config = dict(
    arch='pvt',
    model='image embedding model',
    dataset='photos of arthropod specimens (BIOSCAN-5M)',
    train_examples=97500,
    image_size=64,
    crop_scale_min=1,
    horizontal_flip=True,
    targets=['order'],
    num_classes=18,
    embedding_dim=128,
    norm='rmsnorm',
    norm_position='pre',
    activation='relu',
    mlp_ratio=4,
    head_dim=32,
    fused_qkv=False,
    qk_norm=True,
    parallel_block=False,
    inner_norm=False,
    patch_size=[4, 4],
    conv_stem=False,
    depths=[4, 7, 4],
    widths=[64, 128, 256],
    am_softmax_margin=0.3,
    am_softmax_scale=30,
    init='trunc_normal_002',
    residual_init='zero_last',
    optimizer='soap',
    beta2=0.95,
    lr=0.0029,
    beta1=0.9,
    shampoo_beta=0.95,
    eps=1e-08,
    precondition_frequency=25,
    max_precond_dim=1024,
    one_sided=False,
    adamw_lr_other_params=0.0028,
    grad_clip=1.0,
    l1_shrink=0.01,
    steps=7100,
    batch_size=256,
    epochs=18.6,
    lr_schedule='cosine_restarts',
    final_lr_fraction=0,
    warmup_steps=140,
    weight_decay=0.2,
    adamw_weight_decay_other_params=0,
)
Rows from block 10, named by matrix and row number. Rows with one number belong to one neuron. Each number is 128 + 32 x the weight over the matrix's rms, rounded and kept within 0 to 255. All counts start at 0.
# fc1: MLP up (model.blocks.10.mlp.fc1.weight, 512x128), inputs 64-127
# fc2: MLP down (model.blocks.10.mlp.fc2.weight, 128x512, transposed), outputs 64-127
fc1.102 [130 128 128 128 128 128 128 128 128 128 128 128 128 132 128 128 128 128 128 128 128 128 109 128 128 128 128 128 126 128 128 128 128 128 128 108 128 135 128 128 128 128 128 128 128 128 136 128 129 128 128 128 128 139 128 128 128 128 128 128 128 128 128 128]
fc2.102 [122 130 128 128 128 125 128 128 128 128 128 128 128 128 128 124 128 128 149 128 127 128 128 128 128 128 128 128 128 128 126 128 128 128 128 124 128 129 128 128 128 128 128 128 138 128 128 128 128 128 128 128 128 128 128 128 128 139 128 128 128 128 128 115]
fc1.104 [128 128 128 128 128 128 128 128 128 128 128 128 128 128 128 128 128 130 128 132 128 128 128 128 131 128 128 128 128 128 128 128 128 128 128 128 128 128 128 128 128 128 128 128 128 128 128 128 128 128 128 128 128 128 128 161 128 128 128 128 128 128 128 128]
fc2.104 [124 128 128 128 128 128 128 128 128 128 128 128 122 128 128 128 128 128 128 128 128 128 128 128 128 128 128 128 128 128 136 128 128 128 128 128 128 128 128 128 128 128 131 128 128 128 128 130 128 128 128 128 128 128 128 128 128 128 128 128 128 128 128 137]
fc1.106 [ 51 136   0  71 143 167  47 139 119 126  98 135 100 127 202 145 131 122 189 163 225 102 165 145 102 230 109 163 138 124 173 103 121 206  98 255 130  43 116 123 111  86 156 146 143  84  74 164  53  78 141 155  87 106 160 139  81 156 133 108 186 197 176 139]
fc2.106 [175 121 248  39  60 156 241  32 178 108 161 148  95 116  58 138 109  50 154 120 241  96 156 182  94 123  88 118  14  89 128 133 110 158 170 140 107 170 112 110  81 156 123 219   0 209 115 110 123  92 197 142 156  85 133 150 122 155 140 133 146 101  64 126]
fc1.110 [156  32 124 197  86 144 145  28 140 103 131 117 114  47 120  83 255  55 166 159 118 249 119 134  22 121 178 102 157 133 141 126 179 136  92 216 160 157 130  26 140 153  88 132 141 155 126 163  11 174 139 116 153 159 121 130 132  89 161 132  50  92 147 128]
fc2.110 [150 114 159  41  75  51 187 133   0 146 115 156   8 128 105  83 109 118 143  85 168  78 138 154  88 229 197 151 128 112 227 140 217 244   0 119  94 139  98  47  75 152 110  96 199  48 112 240  84 137 104 105 176 199  73 111 180 115  67 169 140 208 171 138]
fc1.115 [140  90  86 164   0 139 128  74  91  99 166 147 120 113 157 104  94 169 248 182 140  43  75  78 143 220 124 142  82 140 132 165  48 138 133 144 178 140 138 188 128 149 192 125 195 100 103 177 118 100 147 158 128 107 135 127  78 159 125 141 175 121 127 211]
fc2.115 [125 174 126 145 124 153 188 126 144 125 146 160 119 144 129 168 202 133  96 178 115 190 125 157  94 168 149  98 127 189  84 190 128 127 126  46 106   2 128 150 139  65 146 130 134  69 179   0  74 152 226 163 118 157 122 135 103 122 175 168 134 209 141 255]
fc1.116 [144 149 102 115 184  67  73  86 196 132 133 126  12 167 124 173 142 227 108 119 113 173 178  79 133  42  25 107 177 132 127 129 136 255 108   8 222 255 147   5 112 115 147 127   0 161  89 138 136  65 155 156 170 121  14  88 157 143  53  94 197 128 104 181]
fc2.116 [240  48 134 255 118  71   0 129  65 127 255 126 127  86 113 116 176 109 112   5 132 118 136 154 150 243 105  65  74 122 123 185  16 255 137 144 199 114  62 106  70 106 217 150 133  35 140   0  77 193  58 103  62 128 114 142 175 112 140 202  55 114 126  36]
fc1.117 [183 110 122  74 191 128 225 121  76 121 181   0 141 131  69 112 130 157 132 111  61  98 160 255  69 160 118 170 109 150 114 126 118 116 122 127 144 128  93 104 245  58 171 129 138 180  52 108 245 149 161  69 133  57 125 107 138 141 204 118  91 119 100  90]
fc2.117 [103  51 138 223  28 120  96  99 147 160 115 127  89 190  70  47 173 166 193 153  97 149  26 152 255 157 149 159 136  23 130 109 120 130 142 171 155 255 112  72 255 115 104 189 142 179 143 122 134  84 183 175 196 168 157 161 139 183  95 141 130 110 199 110]
fc1.120 [ 91 139 162  67 108 122 138 125 153 135 113 180 107  96 140 159 112 118 177 166 143  83 135 134  94  81 113  44 101 138 131 129 107 117 165  95   0 116  13 134 118 125 198   0  98 109 129 118 205 128 114 129 127 121 139  87 121  60 133 140 204  63 131 127]
fc2.120 [131 116 149 134 160  89 111 127 226  95 206  76  70 118 109 107  92 146 177 205 114 130 118 101 207 189  84 168 219 123 218  68 116 230 152  72  56  71  42  50 128 127 139 162 189  77 132 138 122 112 125   0  87  98 122 133 123 165  52 132 160 187 162 163]
fc1.121 [127 168 168 114 119  50 221 108 191 171 246 136 134  85 255 155 138 132  93 157 129 170 155  76 109 189 177  63 198 131 102 110  32  56 118 138 124 219 140  90 163 127 126 130 125  19 158  93 123 182 101 106 255 156  53 195 125 116 100 130 103 101 152 255]
fc2.121 [  0  72 120 169 255 110 162  27 127  46 109  56 176 132  25 120 154  99   0 124 171 128  58 191  52 140 116 155 126 125 177 131 112 209 118  32   0 128 138  17 163 162 131 104 131 147 154 134  85  53  80 175 234 159 100 124 152 189 209 214  48 105 154  17]
fc1.124 [146 128 128 128 130 129 125 128 145 128 128 128 153 128 128 128 141 138 147 128 128 141 114 128 199 109 117 123 128 128 132 119 128 128 154 128 128 118 189 128 128  89 128 126 117 137 132 128 121 128 128 128 139 113 126 128 128 128 116 109 127 128 127 128]
fc2.124 [110 146 128 117 121 143 128 128 185 182 139 131 139 124 121 133 138 131 128 128 164 152 159 128 128 193 128 142 128 143 128 133 128 128  93 128 138 128 145  86 169 128 139 128 128 132 128 130 128  48 107 120 133 128 122 128  77 128 147 128 128  87 128  95]
fc1.127 [128 128 128 128 128 135 128 128 128 129 125 128 128 128 131 128 128 113 128 128 128 128 128 128 128 128 128 121 128 128 140 128 128 129 128 139 128 128 128 128 128 128 128 128 128 128 128 128 128 128 128 128 128 128 128 128 128 128 128 128 128 128 128 128]
fc2.127 [119 143 128 130 128 210  58 128 128 128 128 128 126 106 128 128 128 128  82 160 128 128 128 119 128 137 128 128 100 204 128 128 117 128  97 128 128 201 128 181 114 132 128 137 128 128  86 167 108  65 128 128 128 173 128 128 128 128 164 142 128 128 128 128]
fc1.128 [109 120 214 165  51 145 199 124 124 164  63 129 145 119 119  91 160 107  94 128  31 172 116 114 177  88 128  72 138  96  37 148 134  63 175 119 140  70 120 148 146  84 142 146  32 129 240  30 119 101 173  82 133 134 109 100 128  87 112 112 141 165 111 215]
fc2.128 [138 119 147 158 206 123  88 155 183 123 139  43 121 132  96 141 108  10 122 117  89 129  71   3  98 130  58 150 114 133  63 169 109 141 120 185 183 127 145 107 115 155 181 158  96 155 197 211 171 128 138  97 143 135  75 158 219  88 116 133 126 147 142  93]
fc1.136 [131 198 132 126 106 158 126 125 125 129 105 128 113  54 101 154 107  76 150 111 117 230 118 126 118  88  65  76  76 133 122  79 200 122 121 155 142 111  94  48 131  34 150 181  94 157  95  70 174 123 150 126 126 133 120   0 135 160 126 122 126 138 239 125]
fc2.136 [167  15 129  72 164  89  44  86  83 169 141 149 138 157 255  81  59 193  68 131 156  47  80 138 107 129 128 127 136 122 134 139 101 122  63 100  37 141 162 188 147 197 125 125 123  66 143 142 109  78 143  34 146 108 255 165 124 146 126 146 124 174  88 117]
fc1.142 [135 191 189  94 140  95 113  61  96  88   0  75 147 126  39 112 126  97 179 135 158 102   0 132 136 108  42 144 125 133 181 216 118 126  48 196 158 201 108 153 132 144 143  56  83 130 176 109 107  44  90 126 174 104  89 101 112  18 149 117 147 129 124  65]
fc2.142 [178 190 124 134  13 138 148 186 131 177 104  70 121 175 122 110 180 149 116  89  85 150 131 110 139  98 126 129 104  89 122 101   0 159  42 175 146 103  11 113  99 130 161 124 214 112 232 193 127 241 160 155 196 158  76 132 151 159 146 104  45  12 159 121]
fc1.144 [124 100 123 120 117 143 128 147 129 128 128  97 186 128 134 128 119 116 112 135 174 152 128 128 126 149 138  91 127 131 115  67 128 134  95  97 119 174 143  65 121 128 128 128 139 128 128 129  94  92 168 128 128 128 114 128 153 132 117 122 128 154 128 119]
fc2.144 [159 107 131 132 115 130 100 125 128  96 128 128 139 122 125 142 128 128 126  88 132 132 128 131  57 128 128  74 128 184 133 126 147 109 135 130 128  98  98 133 118 170 128 148 100 155 128 130 128 153 128 128 140 159 110 140 101  98 128 133 128 174 128 128]
fc1.145 [128 128 128 128 128 128 128 128 128 128 128 128 155 161 128 128 128 128 128 132 128 128 128 128 128 128 128 128 128 128 128 128 128 128 128 128 115 128 128 128 126 128 128 128 128 128 128 128 128 128 139  85 128 128 128 128 128 128 128 128 128 128 121 180]
fc2.145 [128 128 123 131 128 147 128 135 139 128 114 128 128 128 128 128 128 128 128 128 128  96 128 128 128 128 128 142 128 128 115 128 136 128 128 128 128 128 128 106 128 128 128 128 124 128 128 128 128 128 128 128 128 128 128 128 128 128 128 128 128 128 128 128]
fc1.147 [195 171 135 150 180 122 147 126 139 198  90 152 190 173 173 122  89 121  31  82   3 165 110 169 172  92 135 124 204 123  67 187 185 151  66 143  63 127 183 171 208 255  51 156 179 135 126 171 155 146 158 126 123 121 183 129  96 213 226 132  56 125 105 126]
fc2.147 [121 129  64  93  97 100  10  70 143  74 204 136 131 195 105 116 124 128 255 137 129 120 198 121 132 121 144 139 139  84 167 132 129  87 129  47 126  81 127 122 154 121 136  88 120  70 130 211  53 178  94 127 129 115 129 102 133 137  99 184 130 159 140  92]
fc1.149 [112 101 175 138 123 164   0 169 135  77 125 255 103 130  99 103  96  13 133 159 165 236  76 167 118   0 100 167  81  29 116  29 120 207 195 143 232  47 156 133 192  83 158 103  80 124 136  88  47 115 127 134 143 143 158 106 142 133 108 145 159 166 150 172]
fc2.149 [190 129 128 119  71 122 176  95 123 125 145  26 227 101  18   0 138 205 180 120 126 215 104 133 110 135 153 161 187  94 136 255 118  96 183 172 204 114 255 127 157 202 154 113  64 208 119 130 177 183  46 227 126 154  93 236 142  78 109 164 122  68 118 114]
fc1.150 [173 143 144 185 142   0 171   0   0  52 143 140   0 101 184 140 168 133 138 150 122 120  90 123 156 175 204 178 139  37 195 160 117 108  62  75 180 197 129 146 191  37 239   0 124 152 108 236  57  77 105 132 168 131 144 134 138  32 108  55  97  20  47   0]
fc2.150 [138  97 104   2 114 137 188  84  57 149  93 114  27 104  99 119 122 111 131  29 104 153 157 119  21 141 125 147 255 130  72 218 146 225  86 234 100 133 111 147 115 112  95  80 130  32  95 123 208 145 122 130 145  77 111 185 107 114 142  79 147 123  75 208]
fc1.153 [128 128 128 128 111 128  82 128 119 117 128 128 128 121 135 128 128 128 128 128 128 129 128 128 128 128 128 128 128 128 128 128 128 128 128 128 128 128 128 128 128 128 128 122 128 128 128 128 128 128 128 128 128 128 128 128 128 128 128 128 135 128 128 136]
fc2.153 [128 128 128 128 128 128 128 127 128 128 128 128 128 128 128 132 125 128 128 128 128 128 128 128 128 128 128 128 128 128 128 128 128 128 128 128 128 125 128 128 128 128 128 128 128 128 128 128 127 128 128 128 128 128 128 128 128 128 128 128 128 141 128 128]
fc1.154 [128 128 128 128 128 128 128 128 128 128 128 128 128 128 128 128 128 128 128 128 128 128 128 128 128 128 128 128 128 128 128 128 128 128 128 128 128 128 128 128 128 128 128 128 128 128 128 128 128 128 128 128 128 128 128 128 128 128 128 128 128 128 128 157]
fc2.154 [128 128 128 128 128 128 128 128 128 128 128 128 128 128 128 128 128 128 128 128 128 128 128 140 128 128 128 128 128 128 128 128 128 128 128 129 128 128 128 132 128 128 128 128 128 128 128 128 128 128 128 128 128 128 128 128 128 128 128 128 128 128 128 128]
fc1.155 [128 128 128 130 128 128 128 128 128 128 126 128 128 128 128 128 129 128 128 128 128 128 128 128 128 128 128 128 128 128 128 124 128 128 128 128 118 128 128 128 111 128 128 128 128 128 128 128 135 128 128 128 128 128 122 128 128 128 128 128 128 128 128 128]
fc2.155 [124 128 128 128 128 128 128 128 128 128 128 128 128 128 128 128 128 128 128 143 128 128 128 128 128 128 128 128 128 128 128 128 128 128 128 128 128 128 128 128 128 128 138 128 109 128 128 128 128 128 128 128 128 128 128 128 128 109 128 146 109 128 128 128]
fc1.156 [ 30 136 108  36 119 116 195 136 141 115 128 154 125 103 104  87 108 212 160 216 149 123 143  88 134 112 124 120 111 131  82 186 255  57 129  87 109 131 160 120  96 126  85 217  71 110 132 127  52 102 195 128 129  96 142 218 105 141  87  93 133  61  73  97]
fc2.156 [135 188  73  70   1 183 129  83  99 103 160  96  84 158 142 154 129  77 127 243 133  72  83  21 130 129 136 138 255 208 150 117 181 116 107  38 122  88 221 186 147 145 111  42 107  89  93  58  82 135  53 142  73 113  65 211 165 163 162 119 133 163 134  94]
fc1.159 [104 134 142 106  89 131 148  74 157 121 118  89 127 121 153 225 144 154 135 123 110 186 113  98 132 127 131 153 132 189 124 123 129 125 130 128 151  83 103 126 126 130 117 102 218 147 135 165 142 131  92  83 153 143 145  85  71 110 122  78  48 116 173 195]
fc2.159 [156 218 128 147 155 140 157  97 160 110 118 218 118 134 102   0 133 146 255 178  73 109  99 112 214  77  79 244 102 125 113 162 165 162 147  49 117  83 116 146 124 147 116 102 119 126 140 205 151 117 110 129  67  89  96 155 120 195 212 108 165 167 172 167]
fc1.160 [149  75 180  97  98 166  20 155 196 125 106  23 129 181 185 119 112 179 114 126 124  98 125  47  74 114  41 241 115  58 145 144 102 131 128 141 144 144 148 143  57 133  88 114 133 184 131 141  84 210 104  56 129 181 144 128 155 130  90 143 136 148 142  92]
fc2.160 [163 131 107 192 125 161 129 110  56 145  60 121 114 139 136  97 130 168 132  84 122 158 156 128 146 154 112 122 150 178 169 129  76 139 138 147 253  76  80  78 111 185 145 193  48 126  89 169 110 134 126 110  83 162 107 140  35 116 131 126 140 158 149 173]
fc1.161 [128 128 128 128 128 128 128 136 128 128 128 128 128 128 128 128 115 128 128 128 128 128 128 128 128 128 128 128 128 128 128 128 128 125 128 128 128 128 130 128 128 117 128 128 128 128 128 128 128 128 128 128 128 131 128 128 128 128 128 128 128 123 128 128]
fc2.161 [134 128 128 128 128 128 128 121 128 128 128 128 128 128 128 128 128 128 128 128 128 128 128 128 128 128 128 128 128 128 128 128 128 128 128 128 132 128 128 128 128 136 128 131 128 128 128 128 128 128 128 128 128 128 118 128 128 128 128 128 128 128 128 128]
fc1.162 [158 148 158 108  89 128 156  86 128 140 222 151 181 255 152 148 112 134  58  94 175 141 135 169  81 103 131 156  51 181 152 106  65 141 148 117 115 130 121 190 106  72 141 156 150 196 164 128 119 113 189 151  55 131 222 118 131 151 162 139 127 159 141  99]
fc2.162 [105 115 123 236  31 128 123 128 123 132  86 145 127 146 125 130 131 193 132 103 114 106 128 146 115 147 158 144 106 108 183 149 126 219 107 136 131  96  47 139 124 136 107  62 102 138 165 140 183 118 129 203 129 159 124 164  64 151  98 104 154 152 147 169]
fc1.165 [ 95 135 184 160 166 104 114 113 119 111 137 239  96 182 171 130 205 133 228 109 136 136 131  85 209 116 157 109 118 131 104 154 124 117 133 146  29 114 116 167 110 128 154 167 155  73 128 104  98 180 110 120  94 199 224 131 135 230 117 171  96  30 158 104]
fc2.165 [100 161 109 126 132  89  70  78 184 111  75 255  50 117 129 153 114 180 131 181 127 134 238  46 162 138 138 255  49 128 132 107 255 144 105  80 145 120 136 131  62 152 144 178 110 126  28 187 214 154 132 181 120 130 189 175 141   3  71  87  91 103 130 154]
fc1.166 [ 83 128 128 128 128 152 118 121 112 128 128  83 128 123 128 128 137 128 111 128 128 128 109 128 128 128 155 147 132 128 130 131 127 120 128 128 105 128 134 104 152 107  89 128  60 183 128 128 114 129 156 128 152 128 128 128  94  31 134 128 110  88 128 144]
fc2.166 [133 128 128 115 121 127 117 141 149 131  33 128 128 100  98 115 152 128 134 128 148 128 128 151 131 128 128 138 127 128 128 128 106 128 106 124 153  98 128 136 128 108 113 128 167 128 128 134 180 128 131 128 128 128 161 115 127 128 124 123 128 124 128 128]
fc1.168 [119  38  18 166 249 158 236  60  97  89 131 207 136  54 131 100  78  69 126 169 250  50 142 255 129  16 111 237 111 173 123 113 128 155  93 113 104 126 130 158  59  38 118  32 175   0 210 127 123 162 128  99 144 148 139  85  95 151 129 168  32  47 102 141]
fc2.168 [192 224  60 186  79  75 128  85 180 105 127 127 123 171  73 168   0 109 109  12 185   0 140 110 152 174 124 166 196   0 188  75 142 255 111 122 148 128 119 151 150 109 164 146 150 255 142 125 207 249 124 151   0 129  65   0 128 128  50 203 148 137 202 131]
fc1.170 [139 171 109  70 148 124 103 195 149 114  71 173 133 123 190 177 185  80 120 138 143  15 131 155 108 133 102  98 171  75 123 149 129 229 146  84  83 153  81 214 134 164 133  84  68 138 169 123 155 215 124 122  87  69 126 219  91 143 151 147 117 139 131  87]
fc2.170 [132  94 143 123 104  89 171 107 138  77 167 129 153 167 166 144 125 100 243 159  90 212 112 104 135 127  78 129 110 127   8 159 126 112  92 136 112 180 158 162 119 146 251 117 151 132 124 141  38  42 140 109 127 101 111 148 151 131  74 135 119 124  53 111]
fc1.174 [ 84  39 131 103 149  15  85 179  75  55 161 101 123  97 165  11  89 101 136 132 185  93 125 129 195 174 131 113  63 190 159 160 176 173 112 134 118 138 114 225 157  91 255 104 143  39 204 135  30 110  27 242 116 176   0 143  48  51 119 103  76  27   0 159]
fc2.174 [165  79 132 104  23   0  47  29 144 148 177 174 183 131 126  56  30 140  37 112 160 142 200 130  98 196 174 118 175  46 110  98 126  93 148 144  96 208 138 159 115 200 200 150 144 133 166 151 198 166 128 112 140 129 122 140 212 255 130 200 184 189 144 121]
fc1.176 [109 119 124 107 141 151  91 112  98 190 228 140 141 146  88  61 168 116 171 122  93 144 133  74 182 100 131 193 108 158 210 175 142 140 123 102  16  98 126 178  95  94 175  56 138  91 122 121 121 169 219  79 144  76 153 134  83 107  76 108  49 104 149  57]
fc2.176 [ 70 114 131 220 141  70 108 139 195  83 131 152 107  95 178 148 111 149 138 141 128 134 173 174  95 142 161 181 160 155 132 129  82 110 105 143 165 155 139 144 164 237 134  11  99 167 149 208 133 128 151   0 158 165 181 161 185 102 114  88 207 113 146 182]
fc1.177 [ 85 112 149 164 140   0 170 118 144  72  86  47 146 135 140 116  75  90  38 137 124 199 129 163 211 124 162  12 178  64 121 138 135 127 125  97 243 129 111  85 161 133 224 126  62 137 255 116 140 206 130  82 122  59 122 143 119 133  85 145  90 121 148  85]
fc2.177 [  6 115 200  46 146 111  41 177 166 133 149 132 119 177 119 138 190 116 185 125 144 105 129  67  98 197 115 141 126 122 124 167 255  74 119  86 145 199 183  67 123  71  30 106 132  67 160   0  46 128 125 116 175 120 113   0 130  86 116 132 159 120  89 136]
fc1.178 [157 169 193 122 124 120 133 180 171 195 143 127 157 116 117 248 129 125 126 125  56 126 164  73 187 127 232 112 166 183  46 190 130  99 126 117 117 128 172 137 135 167  97  78  29 119 126 180 122 171 146 113 100 172 189  89 255  51 255 139  17 197 122 141]
fc2.178 [111 121 206 133 104  74 109  86 162  88 129 122  80   5  85 122 122 132 135 115  88 236 160  77 139 105 152 134  99  99 163   5 154 102 136 123  95 163 151 114 132  50 133  67 108 107 108 129 203 128 118 125  64 128 116  93 207 147  77  68  93 138 182 194]
fc1.179 [169  81 138 139 138 164 101   0 133 135 207 173 130 178 197 156 135 189 156 196 151 190 165 103 143 128 165 103 122 128  18 150 162  62 109  61  86  11  99 149  91 160   5 134 137   0 146  86 142 223 137  63 121 119 135 127 202 172 240 138 124 123 101 174]
fc2.179 [105 103 180  76  96 122  62  10 185 162  16 255 104  18 121  94 106   0 121 138 164 110 114 141 124 177  83 235 157 128 105 119 118  66 127 166 255 113  22  72 132 127  84  44  97 135 197 102 211 128  90 107 148 255 135 140 255  19 169 168  16 187  97 135]
fc1.180 [146 108 111 124  92 136 148   0 197 112 217  64 178 234 189 162  49 164 128 170 155  76  38 118 115  59  18 166  68 177 120  72 154  76 142 152  82 111  49  94 116 126  70  95 136 117 173 179  76 192 114 128 236 222 207 118 117 113 136 117 134 192 153 179]
fc2.180 [137 192 143 126 224 123 125 205 109 135 166 204 109  38 128 107 105 122 125 255  87   0 114  19 179 137  94 174  80 131 197 191 145  76 106 115 174 137  97 158 122 147  97 122 122   0  83   0 181 165 109 161 134  42 132 111 137 127 125  52  97  87   0 248]
fc1.181 [190  84 127 104 125 113  71 186 191  86  97 119 109 111 148 156 130 167  69 136 180 129 111 134 104 112 137  70 157 149  54  84  94 130 133 149  76 117 173  92  19  60 127 200 117  77  87 107 113 199 145 139 116 165 177 128   0 140  44 213  22  87 149 102]
fc2.181 [101 180 127  66 114 197 235 143  94 212 111  75 147 129 128 129 120 127  89 252 130 131  35 136 121 125 132 100  69 108 181 122 120 117 154 113 102 122  70 142 186 131 130  57 119  63 126   1 204 151 124 129  76  69 117 153 134 114  97 111 115 127 112   0]
fc1.182 [128 128 128 128 128 128 128 128 128 128 128 128 128 128 128 128 128 128 128 128 128 128 128 128 128 128 128 128 128 128 128 128 128 128 129 128 128 128 128 128 128 128 128 128 128 128 128 128 128 128 128 128 128 128 128 102 128 128 128 128 128 128 128 128]
fc2.182 [128 128 128 128 128 128 128 128 128 128 128 128 128 128 128 107 128 161 128 128 128 128 128 128 129 128 113 128 128 128 128 128 128 128 128 121 128 128 128 128 128 128 128 128 128 128 128 128 105 128 143 128 128 128 128 128 128 128 128 128 128 128 128 128]
fc1.183 [128 128 122 168 140 125 128 131 128 128 128 137 105 128 151 128  86 128 131 128 128 158 119 129 104 135  97 140 121 126 102 128 120 128 104 128  92 128 128 194 104 128 147 172 104  78 100 128 128 108 168 129 135 128 128 128 128 128 128 108  76 128  97 156]
fc2.183 [129 115 128 109 128 145 139 169 128 128 142 128 128 128 128 128 128 128 128 128 128 128 127 128 121 128 128 128 109 107 128 127 128 128 128 128 171 128  89 121 128  82 114 186 142 117 135 128 128 128 131 150 100 128 128 108 128 128 128 128 128 128 108 156]
fc1.189 [ 72 184 126 145  94 125 161  84 133 255 132 122 144  63 140 210 122 210 130 126 108 146 124 122  39 124 161 145 123  49 120 128 148 102 129 186 187 130 129 104 140 129 127  31 104 240  77 142 137 133 108 209 117 150 127 104 137 163 172  87  64   0 128 124]
fc2.189 [181 106 108 219 126 155 255 147  70  53 186 142  78  14 132 101  71 130 203 124 203 128  82 129  93 132  71   0 131 188 131 153   0 155  94 105  68 180 125 122 159 142 142 120 158 255 152 192 166 170 144 138 108 141  72 149  54 122 164 151 215 100  46 113]
fc1.191 [222 116 126 140 127 150  53  52  98 151 187 134 116  57 178  40 120  63  19 140 156 172 234 141 184  91 175 162 106 140 104 153 124 161  24 111  90 255 150 151 119 140 126  98  79 189 130   0 152 145 136  86 149 160  84 143  94 161   0 107 176 131 216 158]
fc2.191 [145 130  88  75 141  90 156 100 198 117 153 128 184 134 105 200 184 128 181 125  90 127 208 148 136 128 157 137  16 101 134 147  83 150  81  97 130 177 119  91 127 146 128  89 160 183 169  32 115 131 123 113 179 139 113 148 140 207 109 208 193 164 179 130]
fc1.192 [205 164 115 225  76 128 255 115 106 143 216 131 109 119 145 121 168 124 126 137 180 205 119  66  94 110 184 128 134 120 140 142 171 164 144 127 106  73 113 115 124  67 105  66 228 169 117 150  52 145 113 124  42 255 117 134 134 199  44   0  37 179  35 111]
fc2.192 [143 138  62 125  62 255 144 146  99 108 177 225   0 135  79 113  92  98  89  66   0 215 110 149 126   0 119 127 101 108 201 124 125 210 168 141  99 161 134 105  24  76 127 186 100 143  65  98   7  43 145 191 255 133 138  87 150  73 122   2 151 130 127 148]
fc1.193 [ 85 255 122  91 134  96 112 160 154  87 142   0  94 117 165 215 119 210 136 111 119 110 144  74  61  86  72   9  79 102 163 119 161   0  92 175 117  39 148 130 121  34 161  94 126 102 125 125 125 157  86 140  46  74 132 146 160 184 132  85 124 111 134 138]
fc2.193 [130 160 167  60  31  64 145 142 175 169 154  52 115 172 187 143 133 148  43  78 172 124  84 115  82 119 100 138 105 169 203  79  58  25 102 127  63 169  36 136 201 185 129  84 130 107  88 143 175 130  63 143  62 148  65  31 156 103 133  85  38 176  65 132]
fc1.195 [128 128 128 130 128 158 128 128 128 128 128 128 132 128 160 128 169 128 128 100 128 128 166 128 128 128 128 158 128 125 137 134 128 120 116 117 128  98 128 129 128 128 128 128 114 128 128 128 113 128 128 128 132 180 128 124 128 128 128 134 139 128 127 128]
fc2.195 [130 128 128 128 134 128 152 128 141 128 128 128 128 128 128 128 128 128 128 128 122 126 128 128 128 161 128 128 128 128 140 127 128 128 128 128 128 128 125 128 128 128 143 128 130  70  88 138 128 128 128 128 128 128 123 128 128 128 128 121 105 128 151 128]
fc1.197 [128 128 131 128 128 128 128 128 122 128 128 154 128 128 128 128 128 128 128 159 128 115 128 124 128 133 128 157 128 128 128 128 128 134 128 128 128 128 128 128 128 128 128 142 128 128 138 128 128 128 128 128 128 128 128 128 128 128 128 128 128 128 128 128]
fc2.197 [128 128 128 128 128 128 128 145 128 128 149 128 128 128 128 128 128  99 128 128 128 128 145 128 128 128 128 128 128 128 128 128 128 128 100 128 128 128 135 128 128 113 127 128 128 128 128 128 133 128 128 121 128 128 128 128 125 128 128 128 128 128 128 123]
fc1.198 [145 207  64 151 148 143 131 132 190 199 106 123  94 139 147 130   0 157 110  81  93 125 108 152 106 123 141 150  40 160 136 115 121 141  60  89 106 122 131  80  29 170 116 120 120 124 119 148 123  85 175 110 105 120 123 106 156 138  91 142 157 129 123 206]
fc2.198 [139 109 127 117  54  42  35  82 117 116 110 156 152 167 139 145 141 122 130 165  91 145 108  92 105  50  60 157 179 112 126 117  89 127 148 103  92 196 129 128  59  75  87 142  29 112  81 101  30  95 161 112 200 145 129  99 138 132 115  55 100 207 177  74]
fc1.201 [128 145 114 128 128 128 136 141  65 168 131  98 128 139 127 125 102 142 115 128 128 128 128 138 148 128 126 128 112 116 128 137 128 134 151 128 137 128 126 186 161 160 108 128 128 116 112 128 131 128 136 128 128 129 128 128 128 198 128 128 205 107 145 131]
fc2.201 [156 126 161 128 128 128 184 128 156 114 128 128 128 128 148 133 105 137 128 128 128 107 116 128 128  96 128 128 128 128 128 141 128 126 143 128 128 115 164 130 130 128 143 128 128  58 127 128 128 129 128  77 128 101  74 126 143 128 128 128 128 140  84 114]
fc1.202 [124  93 172 156 115 152 186  98  82 129 101   6 239  84 183 156   0 186 120  23 122 126 255 188 103  62 143 110 154 134  98 179 114 122  77  47 129 255 203 132 190  32   0 141 165   0 149 127  57 102   0 126 251 156 134 121 202 113 106 206 126 110 230  79]
fc2.202 [190 184 129  57 158 144 227 230  93 190 208 102 164 134 122  60 128 146  64 136 125 152 123 119 120  71  31  88 102  80 147 255 130  41 150  73 135  87 136 199 255 111 154  61 141 159 105 188 125  35  96 162  97  51 100 156 134 178  83 109  87 164  93 146]
fc1.204 [164 128 121 125 128 132 128 128 110  38 128 159 104 128 128 128 156 128 128 145 128 128 128 119 132 128 128 108 128 133 128 128 134 128 128 128 128 128 128 123 128  93 128 128 115 128 128 128 132 128  91 128 128 101 128 138 128  96 128  82 159 128 113 128]
fc2.204 [116 128 126 122 128 128 128 128 128 128 145 204 167 128 104 128 126 128 128 128 104 126 128 130  71 128 128 170 128 164 128 173 128 128 128 128 128 128 128 128 128 135 132 128 128  72 128 128 115 152 131 123 128 128 128 178 128 128 165 128 128 255  89 118]
fc1.205 [143 141 159 147 110 173  75 237 125 105 255  85 104  89  95 119 191 142 202 192 101  95 105  49 148 128  65 126 134  90  57 150 109  70 144 128 160 121 123  99  85 198 114 139  78 117 130 132 149 118 141 191 118 158 149 128 100 168 157 215 133 131 124 167]
fc2.205 [ 79  64 152 136  62 125  84 124 132 150 118 147 125 113  93 129 169  79 150 127 151  68 128 143 172 126 171 169 109 110  60 123 129 107  16 140 128 147 158 144 149  53 117 116  87 154 173 152 229  64 217 132  79 101  58 186 128 166 123 123 149  73 177 146]